python train.py --model="masked image model" --dataset="microscope photos of single blood and bone marrow cells" --train_examples=194171 --image_size=48 --crop_scale_min=1 --horizontal_flip=true --color_jitter=0.2 --method="simmim" --mask_ratio=0.6 --loss="l1" --arch="convnext_v2" --isotropic=false --norm="layernorm" --hidden_act="swiglu" --mlp_ratio=2.67 --dropout=0.05 --inner_norm=false --moe="top_k" --num_experts=16 --moe_every=2 --expert_mlp_ratio=0.25 --experts_per_token=1 --shared_expert=false --patch_size=[2, 2] --depths=[3, 3, 3] --widths=[96, 192, 384] --kernel_size=3 --residual_init="none" --optimizer="normuon" --muon_scale="spectral" --learning_rate=0.022 --momentum=0.95 --nesterov=false --orthogonalizer="newton_schulz_5" --adamw_lr_other_params=0.0018 --max_grad_norm=3.0 --adaptive_grad_clip=0.02 --cautious_weight_decay=true --ema_decay=0.995 --max_steps=15600 --batch_size=64 --epochs=5.1 --lr_schedule="constant" --warmup_steps=460 --weight_decay=0.003 --adamw_weight_decay_other_params=0
Rows from block 6 of a small masked image model, named by matrix and row number. Rows with one number belong to one neuron. Each number is 128 + 32 x the weight over its row's rms, rounded and kept within 0 to 255. All counts start at 0. Numbers have three digits each.
After each neuron's rows are labels from the 100 images, of 14976, where the neuron reaches its largest size: "strongest on" is what is common among them. Only what is clearly more common there than usual is listed. The data: microscope photos of single blood and bone marrow cells.
# gate: MLP gate (model.blocks.6.mlp.gate.weight, 1024x384), inputs 288-383
# fc1: MLP up (model.blocks.6.mlp.fc1.weight, 1024x384), inputs 288-383
# fc2: MLP down (model.blocks.6.mlp.fc2.weight, 384x1024, transposed), outputs 288-383

gate.696:136179145113139141109172137168184117074144108156091161224100071118122057151069070102093106196117105156161101192122128127082155098102095112082143169111070120101131140155088178198166191117116142133158143096089114108122098132163159112116176094134111114154120174131175076166123104145129162124
fc1.696:086171073145112139099099068153056114156122096088174071120153132131137125158129107069155163112128118138133150099065078116155132116163196203139118071150130121163107155114136104067109108178103117129196163152221170135117134154121163106071141118108117175097131119164121156069156138106150162149
fc2.696:146049092136094161206122082113081100161172085122103107138098056136088152166155177177107100182129090118125082188120081135096143094099113147115154066092128170110088129110137122136105139197120114114157122146134149160164105142174102067113105140119126183127148100163163146070138092144081101143
strongest on: cell type: erythroblast

gate.339:050108089156177105133126097132101151153117120085132147182174130137128142093131165143092103160107142139125247144108164109134124124155174119142118124121071165124155176137128138075095153161097153170098137175127137108152097161117094093118181095134156154069162125163158141133090117108095099100
fc1.339:079122090109107126100125124144112157116094102130094143136134149178144099111140210068104123187212160096162161129121162107112123130139113163148082164072068109128113127131092127097097195158103094121110124112091108147147105195164102063119098069114161114094139156121114173072149065111080181106
fc2.339:092152119119139148114089072097158110141094145091131137138158069130203141149164146143110115108089051147109138084178142124130115188205142065171114147182161182145167133147183159111120099197100138106121099102099098134140157101120121208184092142123118160135079151166128112144171088117058111129
strongest on: cell type: erythroblast

gate.517:096217115125153173110229135087132189116160150081115171112039087107077154171093120100145156142149121106093129119129173191145072102151095084109126168123124120174214130111100149153158140111123079187161117171086155125143127101160130152091114145180128089154134149144110074098147157121084158131
fc1.517:093179134111170097133165178111159045176141071169111116097129096139128090125128087181091090206124129120165177116183108103112161130109134154108149130136112156139101179180107104151132118121136122144145151180109117087181104176164175179132115138134129100088087085159112132086094111085191160085
fc2.517:133187190132075095133161137099138115112168120107139115111088138183135129162140078137177132037127159126115136137156093150150132168158159117102119116065179145098144172125128111121092104147058107122181116105128112124125119138118137143099099116080136202106096079079140200071130079134144117148
strongest on: smear: peripheral blood; cell type: eosinophil

gate.128:146138131105119117064176109051090132139109127145111165237151131164128128198141126183160094164093191175159149154097175142142178102157135173095112102154152114179130130126141202162146121066101114062046129117091108138193151140107100106117138095097123085129139153151141127083117146136172070136
fc1.128:124133148160141127183060122124065175127124117163098137141096069114115095166144140150133143113169119072095083174137131169159164162116092072092157103142157128103074152158176082057177115136160149129079104118131130158180077108100083197155167153110124147105087116094143115070174125067190135122
fc2.128:140119131110139158166137143147124105162134146148128139092109106080082128082106099120149091126112103088077148159059170109120147100086127168074124160122100083172097165103195129143164163140148109157186117098123081078131148141137128139126122145144122087097137086142170066101179097084171112160
strongest on: cell type: erythroblast

gate.519:159126109109131118175149145124165106155075179113118058095122123075135149091132132113158060131076135057130124123123110139107151172141101143097131148110170143078144147079106118185146165140083094157119094145057081122093108120064157175115128116166150176114138089163109101116188101174141105144
fc1.519:072095145077094100102162141124122093140106116121103130075090141111132158146145086130129155152150174081144094068096132155108085079102177145147138182152132189107149106146143145126162089185096117104133122140117161143131064129069091047158123138143117108157138200194118097157070158148127141156
fc2.519:095136123105150095074129163117163137176101139142125109154131116089130121113100142131086107173185200170037129105136140164167153167082144122196123112116141136074110124045154179099096172139146142127123147125135114149148102130154142116147155112202132078129102108115113113138112093179118075149
strongest on: cell type: blast

gate.85:092126161152107121083125115153132089143170145123103147086160122105129127132150112128134085134189167129165159121127053086097158104109165157101152120138130085145075171184076147147163108120095094048151148208132149169076105064178142153134156094103129133173107071123167125115106111074125143091
fc1.85:131147167088158139107157155116155160120100103166124179199125166175150115154167124128096176169103069155132124084101169200093090163120106154136140072166151109190140128142124086170095199143168122145124099099091124086163152143080075168142179131114070118085145148121122174138123136158114094120
fc2.85:120179156132153112122108201124142150098141123104110068157167087085132142104164134149127152053159139120162111156123138172137144132188124167095099174100088140124109096129145103072124158155062146118166140150140118129102150133139143212131133144122122111162112132129154080117096092105174104121
strongest on: cell type: artefact

gate.370:105126102150157211166132127173170155180160168072132146118156108090171167162136128104112143118188156058148169099118135139049114158104161100124128144140141166157088158164160145192073079199160122154131151154030117167134086050101123112106086132069111132125083117122140125175140078103092110123
fc1.370:129141122089110146105108140113165125175180091174090098131199143101097088162063208162111145114090168093077130147113159126099131079184087123121137151154168161134137068122124172083167102088200208135116096112179081175145167067175176120155117135169124124104124058104103056176125172104097128067
fc2.370:097147163159180150157165147082123091208143115202151133092177220139095160145043105112117093117154120177197115239122102174152093160117124177100144087099125125072139107152130015141136134154133160153166112130123183096130096134143101167116156143147124074124108124148094146098130142154123108129
strongest on: smear: peripheral blood

gate.133:169207088133125135110112116142165165075147074138116135153094131191136185159186148145138075130134126115151137110051105122114113148145115106070083088090112154155109098169139084211068122108098198117168181090117124152130122123091143121123153126126112146119119119126133107165106175112140109122
fc1.133:132168136125156134084096114154107184114186159146046100142119091137108185090224106119164083123181126111168123136105092164214095129137127175063101143118138119125117067150171058102126122147088142144124157138160122145121065152141131138101155140128160125119075098133095108110146109113170116107
fc2.133:140133093110138109096193140102151142129140129137142057153253155143127150122105130150141095094119122095138144103171120141142203113157112134118149131158144119092102138211176132119112156225135108113112118110126127106144112100103178092140121087150136174134114126136154113165119104071063180106
strongest on: cell type: promyelocyte

gate.587:135139129148102139123183103130130104122122082141139152163218088104128144159165149121061188143141106147124046150164108162150131119095159107080062115176160133145103152131190112077159139147062167183115088175142125135124147156149155123075123120127146160133130177169132097188140120157134118144
fc1.587:105139147117162070123113208137106102124100148149093097135093148111140075113083140124178106165153152108142255135130133087106180106123118111123207115152094169143150068111084157133149138140165130095129111066108110119189127098132137116157121136137151082089116091082105156120119114146108127096
fc2.587:112192136132148102118121208143113183148126148028124142145094118132075135149183114101097169215154133098133134157144150139057130113110099056118255088104105079029144117025138120165073102135138100116143076162140158160101061165155118122148122177133114156098120139148132191167118058090185104129
strongest on: cell type: erythroblast

gate.32:140079091121163098099115134152136101100137113173084175184186112116095158140136067183076144131150176138101070120122116133129126130145117135146135081129153129134119136170172094136167126139096089114136141186164101149130151070117138133114112146092133151087157141094116118164055156133163132141
fc1.32:120136132166093125149130133161104144084162124128164173124178204044106095136149135109108154112130068141152202155145151083132140169072096104108121124094106127106112159161049162171090144083123153116140108154090126138107118144125109107220141095124076145169013136102086120111183087109095152101
fc2.32:148126147091133151157137116096116146143117144173145181123112142147071113162207101161155138163148127090184162131183138087147089109170130091121100101154168079175107178159126161131157158135155056104140125122106124122148103104114119114121151122132121115104067104144103122138129149085137148135
strongest on: cell type: segmented neutrophil; smear: peripheral blood

gate.7:090140135169132123115121114133169143136104178129163180173117162103098117135146102092144132177085041089110113149134079211148099123084136146113133141170141123119152130122077108091148153121139133135153147116141202119118160144163204129087131177123162127154123123129121100144097182132124116122
fc1.7:184131086132140185137115137099093123163198061149084108113118137156146163102126157142109181105166214123140180096119134148122097087131154118131216090104132125173104137131092132130110107110132125060104114111156058172155123131065094120133096115085102135121050127096142136128185066148134128107
fc2.7:123120114107155117168112116092111142163104063118121125128104058163116096147125161088148039070136149104153134166093118096132113163111120128193157127132146090066121142182080196081134098115104097121104120184141153100141132094147105115135132132181087094114090138163136134092122134158146191082
strongest on: cell type: promyelocyte

gate.336:129122172176128170184104121111114086095105066079126169107121141147096147125125088149148129146127161130097122154105073123134112123137078152087132151132129109125139139124137177143078132113137098200084135104168136152124135145112092115063177088113138169107103114096071112164130159098168109122
fc1.336:110103134069125113113163125166129179155188153141057136147164137061163103117133121080126145140120081091148116115134209137150148123100116085112109138124153148102186126156104136164154157126157168080116135126111125117156132129156154083168132126154148150168182139176137105153161086104125138164
fc2.336:112090077126114170159162202125109127194122161136144176129065086188127081165081104090164162148141099148094144193100084106113154094128134116100135084088127080117118134156129083176163161237127120112120081115113132121124107157119108113060129172086134146126188102196143136101150079166146158144
strongest on: cell type: lymphocyte; smear: peripheral blood

gate.625:143192108139157091152199167169134103137127099151134155072124167122129099131170156119085134113063126134133255128174096151134089121168137143178130148162089102186158099117127176108140168153102166151148107156145089122099076142131133142156091072072179157135114164123105162157151161122132148124
fc1.625:137149184118085155174127150095079140079182110158115106126101105156116095105162192096117132108141139102126233100184083135138114064182173106094188114096134149108111068185148160152160166130161177104162113103089115169119095125160139108099169169091170169172105205133206177139191112127137143173
fc2.625:114108122132119118138102060156129047085161124082116117143101099141138127105076104126182161141118125115095157069157152096180110109112061051105135093051102172105089114094142104090154124147109126140141112110102177107141140113135128143082163116126148145121132106168197073056116195110039089137
strongest on: cell type: erythroblast

gate.667:129111150107175135211170080084053108095114107184125139118086125098169115124125161131104178100119154154152124117107198071118139128152112139171084197091113133110166115088187155166130068150123112117162113125067170155142176125184111165108143119141149150135080156097117147130102146124146171078
fc1.667:113189069157170173120118143118095112125091073154148076104121121100123097143127109084171148133113138138156107102094124068130114093144182137098101107154125131081166126191100119091119168109184188143154116139096161155147100154162090174138193154109132089116112125145152147131133135150132119111
fc2.667:142082124103144105123145145163110078123143171061122122128145138106167158131113119146160139070137133115173149134124178110098181111103125175093110121062133115088100158119132084108073118125140122184134116117085163133149129153074126145163133066147150134147121141100103150123109141183165144128
strongest on: cell type: lymphocyte

gate.446:098075166163102126077150200161166137095135147143077104077106200119101092145183122139110131107157214096091118128140113133137160115076079149104142128137111191114161173104170172236078131140125143083193139222130080177093126135107097073132165142067100154125090129136099095133129131117107123160
fc1.446:136121178163088130177086140156213119186151148127095085107147146127145130134194151086106053098129169151082105088150117094167123162117096138091132117136062101152159102109069131167095136110141100070169120177083085167078153110110136103139167144053084143066164115109102108157127140115131126147
fc2.446:104156146174166065112120112083191151155159139118132117163128100080114123098134103117186133113151131113127183138098158143172163143098114135128163127096115113144132118144128092125101120144115104165124107090199128171148121064157139122140100194134115140168161137141138024121091167150193132118
strongest on: cell type: lymphocyte

gate.254:139176128083159121053155132110087103129111166147091096101154095122054095139161106173113167111085113125187104138175108154112123125051153136096139149119150133122132120129076112089081088130116147122093089120135125094146123126102118119103101175149133117098110091172158054102165074092140146164
fc1.254:126109114113093136162162122111094136171111104157129095133104131028116115116125179124105149086141190187142136093126088079122102173174210106155124120089111146064125153113062166128141161154154077165074232178177115149066102150139104141161106115122119149149180099229137103120142128173119135121
fc2.254:124164119119097170094118163122159125106104099167106247140109100094084083140114091151185213156148155151172130182135153088155147080097140159158152092169146158174171148103093089150150105168161078129190129117143129137145102141141161161091130139169137103159156122091066097127174184143168094112
strongest on: cell type: promyelocyte

gate.637:153099163091096123149142152116151124107126178125168119141087124142089208139197088118160156105119164110106102157164146052111120121104102138099178211138101157082077167127101149152076103137104142135086125115149124203170144105127105055112119118134060095080058126107153134078165126168090130122
fc1.637:069126151130101107101126091080095085161087139121154125101125148149112190140093163184137104109130208102162121160209139104115135144137124032138121178110169131096077137106112091134105168184109143146079119102134126142095094124140158141129112148156122071141101095114125211166208127080109117116
fc2.637:148123178172146162149084182138117120096111106094109157164111081087141180161079144129117167156161144119119099144117047149117106165115120128150101132175088117173109095096112075113152017118050123162120080100167138144111165143118135154121166142166136216196133139058088159088133128148169111128
strongest on: cell type: blast

gate.619:098163141169146094079160109087120129139156107130131111084127132151148141117197102114091102154129171095150070138055112101140209119129098128143219132131089155208114094180133127138125158140155219105128136170114186112142146101122114100158145133111145148120098065104158146100109107153119098103
fc1.619:173134116147133144115093154129130137131086167151099154143131082102158137118126151178140144160195083088140150112086212147148112066142168118123108126117098182092111114101114153123078074130105155114187089083110142078165111129118079139147135139138101129109157170130086146093103156108102127155
fc2.619:118198196146147161113107136070123067144114151128160167154154119167205121141118111111181132080121107074145147095158129148083150098148224149156154142137118163180135153142109116149134157171133142128239096099128152135166141131190102149194138134168121122120122138098121179160100108094156115099
strongest on: cell type: promyelocyte

gate.622:129172125134157160133084091166158163129138066108126153151170204083118131107107145129142139140064090116143095162155140141112102092084165087141112111160168223144172118148156195131126109138159116077094136108161159127133147114100148126130152111120165080170111118094089152122143136059100165156
fc1.622:115123112154139122057117086164123129147190145129080082120154117096093119081110105162116162135103126115161096130113103167132107155130137173096136135150130137133160109098140137140161109126101162096148135148077125118149074073124195157180198013155181145108107151104148135141117143098070089115
fc2.622:140087140139136193150150144140193078162108183145088118120099085135178120122190113158143161148109157120147086111126186111079140066087168141128040139119126129145123159115179149126121121155084117086135160142147149119126120159109098106093126131117139131086128059133083143151137087115121133099
strongest on: cell type: segmented neutrophil

gate.499:115126140151147117081162078125108109169132126124082131134103082141115114191118127100157108100156148145149101149138189129175114093101101131125170152124106108166120123092140167182141126104095142163076144170084123143102058108129184112162055072190131093147167119124091147121149109097221105096
fc1.499:087136163129166128089190119151165126104145129135096186140089147123096126091142199127167138100114181042150057121132061153137131137159093197041104128113092130150131121053151152150130068094101134075158168158110162138132157149144157108128138154147111087150116127155075149135077109190177120101
fc2.499:144133138132053101070190171138163156148149200085161152114158086138116112100125056126118136183112154122119077151131084131111140112117115111139157146071181151078156128125175154143140043137079083095132100111100104156118124107059143113108128111115114064119169114126171133091167059176167113144
strongest on: smear: peripheral blood

gate.426:070159178092115132138079123112130132136203176166109117110102139102075145141108075149137151138153168125179150158171165128155142120081102077157150157126153160107161078077144151129195122191095141080156111036128108139097121095094138122116163135128115149109100127115097073158121174108117140070
fc1.426:140059137099136092119148173137156131154100119121056162223103135136154153053127136107109121109205112123081128137125098111119125112178149119158122105153138096149110114174157157119112144113145149185154130126137173117125145167089141139166124160133102142089170153133148110140124116175124117154
fc2.426:101077083168142099143072145193145105169131134145140173082179119111103199164179143175096124212143133071138098198140176163142149160109093152082168148163138150136099160105140126114139134078120141106124134073094117091126155145087094119125131114065113134112082097130118144130133052084109127100
strongest on: cell type: lymphocyte

gate.765:077103099086149208084123136127201191086143112169182245018111157109113109095176163112124108207125147133152148037104169115095142134058096137158158127122139143120121122130131118092115169136105112085119130145159064150120100157167155100154123180170101081093133138086121121166150142100136102114
fc1.765:158073099161127189124133183134154142125154096164156115045102136083154125094155132091108120169134187154132181095170140101066166101124129153179170119141147132119096152125107113132120141114141132101159121131195083194136092109114099071142100123177136110126151129121057138176167119145131120127
fc2.765:143161098118130146098194175132142162152175102095105102144156119136123130132113092156135167178121124048166160070190163140150121125106193090111135147155087079118148096081120115110085144146140110114094172104118127141081129133138141111081093168133145100201133123121143118152089118136064076118
strongest on: cell type: segmented neutrophil

gate.436:141112124127080124125127170128084088142069098144085111153152129172121120091153112145136134205094089198162187057165088151145152085106146012136121172190095114053171149118122165123109166120154096155116116106074130109146060129127122112171102101077098067100153148135110118094146130184130099145
fc1.436:131120122128163122125159106154122152137085165173140158123135115200092088145174146120121176204091128113151097134087158114125146138055124121104082081215185136143085101123159150114098109145141168139082065117128150168098112105156131139176106077135091098098153092107173130116191169150100099174
fc2.436:122086078130156119087140148179130137122139153102124107118095162124124116085211161055159078255129110104105118148139118148148164114114123156124154143153146122096200176131149145130173092162159118111177151143140111127137099164166111137117157137128075149113157139101094151109158144137101104141
strongest on: cell type: segmented neutrophil; smear: peripheral blood

gate.326:148172090168110155146137122111176127153061132112179085194160119131099120103089134117135165191155140176065223131093106142114121124145108204178137148113092080137187235136120124147112129146063178183098127103152183150154159072150126162116082118086074107098116137139172152173125162112135135114
fc1.326:162160144180130123124110129058111136152094150214107092130073119139126127116198148131124144111172211120153130167159119140198086134096162172152128171178135151140076090152086164137090134159109077149152100140113098245126128110096171138116141151101108113186156169131173159155097086141092140125
fc2.326:128142160148078104148063110071072166084155130137122177156072132150170102098153141096165096138148108107132127124097148107088139152153157087136140160076136113111157194097099174105107130087143104159113090167136080089154117116117132140096095067136162079113102084100158133107153122114087164114
strongest on: smear: peripheral blood

gate.402:135114145118138116030123129148174168179071128057101129116088159129154078158123164102137165100087231200158094107145104079101119199104185168105207166104082176126145145134161098110117136105118074085206116124066102104111171196099134095143218108143123160130081173152137169074119136141142160156
fc1.402:138117068074161111171112120172137104103098099163167096158045109143108115198081155116074116188130057137111105162137157119134143103135109209164116094153124144170159084188157125131147143101101110150102144144130144129100101114162124105117131156141174083129160102137117139046113130120117125090
fc2.402:105079097156183179146081154079124132091079113161123110105104136183127108122135126102108131143149142170134131058159132146123103116121128105144140195164158140092126118130110078166083105103102143125120152114123099148108123138159111114139144112122109096143224138121130127125122105135129167131
strongest on: cell type: segmented neutrophil; smear: peripheral blood

gate.359:142135164159135142115152142080105174155118151145123161060051087148117138131118169134109098125118096146072116065139135156135101162147190121138148147087096142157130090114114096121154088135155094172188141111169093118144183152158136077068067135167146168108066133155133085090103132067176155130
fc1.359:159103037110134104135084137133187157181087074107114150129145141139115128101158182177151109107134119102158185132123104119135167121036119139063115161124123109099124132155098130123138141138073138129069126104129147086129119123079104188171139154155042100111133077127141098091106122119115117099
fc2.359:070141120122148119163171133100109149122127098141169152159160083128109191158163085107144185011158134148118130174114130166141144111121071133114101138102143058086125052157096053072077139141147157142120119088133152118133129138137105104147118132100147150056078178122112127119077089150111097120
strongest on: smear: peripheral blood; cell type: segmented neutrophil

gate.427:126082144127140140186074137207172115145110131127138149152119105180087142160124131154136129122128125124124114158128080127186228154139152155149118137146129163139101163099080129074118046143110167136099118155143093148134144105138136151141096133085139046146095177121185194032047183110143087111
fc1.427:146182111105153094190138102135087075145116144094206104166103163117191203125131120149177115091104189120055090154126107074179099159136127179171110134124121110140129166170110096105120125140157155167118147126140150158128140143124120126152119113109104123140158054179154133144107111145172073163
fc2.427:098147061082147126108115108144153086174038100193182108119158124176122145155129090126095138188100123122144092144169110114172132138134149096118145166255101151122108092138166144125120139115150098096099084119141142144112116107156169109136120112131132094081081140156116092255114151127161129137
strongest on: cell type: segmented neutrophil

gate.248:143116145137111144131149115147219113126136093133126153173113151113141127157124130113143110143114181130182150168115126134095134100173082119080135156122114162148108100134106058145165137127085137109107137119090103046037076089132107043128124157113080149146141134134097146131176144160079114150
fc1.248:150113098094143130166134149121073127111175140096119165145042097110111100103146113119125149068119123130127129118123196119156153066121116142158126164109127134165108219092102149102104082089177082152133112131083132108134107129131147196098125150099099090147081157106161134087077154129174133158
fc2.248:079111172136138166108168085129148136083125111102102137132045121131122097166172178121121199065123103123176123148094159100130128113158140128075073081061118107141163120112105118140103154133189145144161150144143127140128111130105124116124148209163115193126150144140139154062119145120102112120
strongest on: cell type: erythroblast

gate.149:142111114169047171125097099143145159116095157148146112171135090140106081128123132143147165147156142172159114162108128132131069105097177129085140138126124104099144076155150095094122129104122129114063104146118124093095107143108128166088103048058148105172179129104116114129179135176144131140
fc1.149:109112101138127120132139210159127141136154158121144133123124120122132140094094131086022095126182098174127149141128150119087145197162110092121135207144076118134054129152153143153110077118091164150125101123097078179070135148126168129118169132147123072112138133126135179083155117146087155148
fc2.149:124155124149184076111113217129146108136102096154167139127142138110119166125152064162093135145157129129224116165166192124111127122125063128098159105116177138145109127076155129086176075088076112143165076117114120167130146127147103123054101113159131126095145171132100115152146121124107125146
strongest on: cell type: promyelocyte

gate.330:155165073102158116146151155136129177157118119202094157172155181205142118157106152132126167088066114088112169187079140150137105113105123124082146072136099126166109178112117145099154109078115127086134125050133097198125136126121124155121151147087132170126165139108119150151089175180123114185
fc1.330:155126114079148101119146138103049141182132095179010090161138150037152124121092086099141117117109148116143183174130103105116106105153108087185173129128105189109121115119083146156101104196159124122227121202216121178145101182135172105080102120197119114113124089116107130110115095110168159110
fc2.330:098164123059147162125124126111170121187138077219193126142177161223111176135103092086137143216181136113117114251113154122157092136092159159102173156130084213129182158092087141145090136091126159128140122144162155212092142127109132080088064126110179124133126120067141116188070123134155131137
strongest on: cell type: erythroblast

gate.307:148139113188185147147147124175135151105153063132091083130105103165153124109099106162192121112136120140102101176158097119186156139136095116205138101145144191083130093124153085137107141110109124078132134153139047131129142130087095135077107153214145119166102064128153103146129160087107140144
fc1.307:119114154157172119119188141180152138135125132094122116096087132108152163174094090127086134083117139055111118081124113125217180114106113166185060122138105094051095113154160118150100097086090143122112151169086063095132094113050151087060130152199145132143088138078119088145176176125130113180
fc2.307:130105104151092095112217124103115166047160165084139037155142128128123100119146121149171133134109118108106091104067073153118123131130093159072127126147081087106129114110146150132118139106159109078158128141154109085128222133097131178187127097100146145171124164177128109116119123121122120100
strongest on: cell type: promyelocyte

gate.300:180140078105157129117054127147130129118123158122136116160141070119149158174129178130098126156159138060152186116206120091154146100131153126136118176125152090112107120128098099143142140165128122164092131086100125092160131105152127149132097117197157129128106097133073135095107115183143151143
fc1.300:084103086153162175163109128168146145083113127183111123115154074103150177088132199138136081185126115087132153147190110101159176156128098143150131195150097119113131127105104144108183114130145158175091110023120142161153128123138108137127044115104169102170124167130140126176140082164162111126
fc2.300:134110115080109122146161167102090106101094180059113121145118179150148134138172104142102140083102135131138148104129109087166147157124185126135144174146127111139165108130099114104102091158075187120094136152134113107100137124101180105127119118129110133167212139168171147109129168082142157171
strongest on: cell type: promyelocyte

gate.374:157116198142135095151163140140237129123089123124096134180156158143139109122161165119103148140157149135137142067170133096197106126150133113132080154111093116132091159132206126147120111110141072129158138154140133111149151071122161123155077133113155131132197080164099156115121122116115054210
fc1.374:109144102148096127183152077109114110103122135108154131162121151150125038125161152098162166076113078186064158072123145114127122124088139086114090144084150147112152111117129154143151165059132065129099113107136058122086178045166118135153130172074145077187122160131111124113090145172109134171
fc2.374:129089116155131070091113091151150078128094103093128154099077117111149137144166107124098101000108169144110143081156110117144126100089143119116114120158122089171159104140189140097142079050080133111154158100145174150096145071099131131133129118144125139132187149118119182079151148137139150118
strongest on: cell type: artefact

gate.98:162156125094082161153142123099140140171084116100102120126159138152094132152114097090146142124177145110107118110107151115117155159173109128130113117150168132107141171145165142109141131196178160058139117168126102140082134117108198099123122180125173155150111122091119155168089172095089104126
fc1.98:112113198171142107068150096111101103101074159129101096135115203131152108102128108165128138173087186137174147167110145120194133139154096144168118118127126094150160127117051111128148125110117136149102110152095132134161127096086109148160122083215134112117148138122095095125152079152117154045
fc2.98:206134137138122066146114097143137207122069154117089080151106054126095087117118114158153142088165141092138135065102161112118124115109155148148124086133083178169108110120126109102135134157094122125142113151160077121105169188113134149098129101158128114179127122166186122163092056107139155097
strongest on: cell type: artefact

gate.567:155106184127128158095064092151083182116150105092130147138115068110066048096135131126143159122112133098100164157116123202171164120133122157127100168208196125107056131105109141116162140074089178108165123140077115121138170100110163128111129078118125049090122128078116093164147143103086099113
fc1.567:119170076140167146161189186197159056158115138140114123150149150124135205139224195117087067155116139126082156127194211081101105114089138126109136098070148169154159125090141133128113059183158104134116167108156079179126116111152082104122131116141110164102111098137188170120095096126170146103
fc2.567:125161153111140143130146173120127125117108110169187101151127091105163103119019171176088117136099154125126109106119147118114121160153154184102193173160149093147151137104131102145140156080101141131123147066117139126121232121126141134156113148122120130124099144078053120177125080138148120142
strongest on: cell type: segmented neutrophil

gate.186:120120148103151115130137139087143151099183152122160122153130095120080175086129118157109142109105176131063088121056134101100209100151131172099146175056089150106114150108142165092137165098111133143115130113164093131142154117121106117074106091083138209122124171108113120122071099136093131144
fc1.186:132066176100094103125130168133148095126154105170170130136178157136172107122121115135124107099096165096076108150180109109030187137193137116126111163131080179082137186099103100109142177132144146143110134141121163120147122130081160104117104065100103177062159174142089086105084104175112129134
fc2.186:108150062155126096102086118153118156131127128143101139137091192144201172137095133111055123129096114109148136080207089173194154152094079107148181159129104099135113112115130117047182109148108121130148120140146138144094147124181136130151139104124102137124131178161102160048139131129127113124
strongest on: cell type: lymphocyte

gate.86:148178180165088111180156142184149129105089131166110139124140111076065101106133092113101088147166048131115156167126151100158120181163155123109146176150095143122110155127135136116090216088144145128150072145163103144125100109125161081108136121107177137142169113114129095199147107178138072140
fc1.86:110112066213098108137086120158146147109114154133139140237128099074136110103120130122113144115152092156112169143127122109152129140186151145099089115184101110164118109122159088161145160077155156137163096107179152111134127158095129075131160118127113167119203156107118120134128111164120124137
fc2.86:154076064147100173158117069076127123101179141096144107144117103172101130162116138119119089076132123117068115103178069151143126109096148084143112124174104074162180151089113138067136151174162102069143185167132176074140105090096139170104110166085129138119135190102061178133117137116132162172
strongest on: cell type: erythroblast

gate.1:166127098086157140120131148137123148166136195127125065107150119150138061169097108084161128129123178138158107143118127114122194112144142139152113112152107133089196177138108123158166185129111096068123180070132160118206101167083142113132188107130208112132111108122091136109155200136129129088
fc1.1:108141162106124141100138093168114092191061147113133157127109115151107155116163075139100057134180109142031192147167160151148132134141108223111107164102086127149120117086120170125052041111115168226143092155174145118108157048185164171129174160180124158196119117131137085098115066065146110123
fc2.1:105137090103126133127119129136139136140153151207207158112162195155174097142120126099084088091169130083163088142120151081139161105081144154138133110130132117112061147146118121087100107103104143157113165156123087161152148102141108153089215127136135127114114123127156164100126171112203133164
strongest on: cell type: segmented neutrophil

gate.341:125176137212118077153122077114089117171077071032129045112144182108132103117096113197153147130106082157133112169134033103156140136174136131095111107107108163178154142134097110111106176173193157184082144118126079139141127079107120143112122106128139138152115100120127114130137190090082137120
fc1.341:103061116016134132065134172139134112105205167211158175130141106114124110079150138089118085176169214081072154127117141135126127141140115112200150144135127127116135151137130144130102156116149133097117126115160187164151140146123118125127137151139116135122140171139179154129136123126146142189
fc2.341:076213158169171096138200100101143149094092147128112114119065102122101173147113087183121124077178116138200087097052163157161147139181129110085147154145155068192154126106129151166133106171158064152177131103113106163105106128081155086156061042148150154124139098190121124138129152115158129169
strongest on: cell type: eosinophil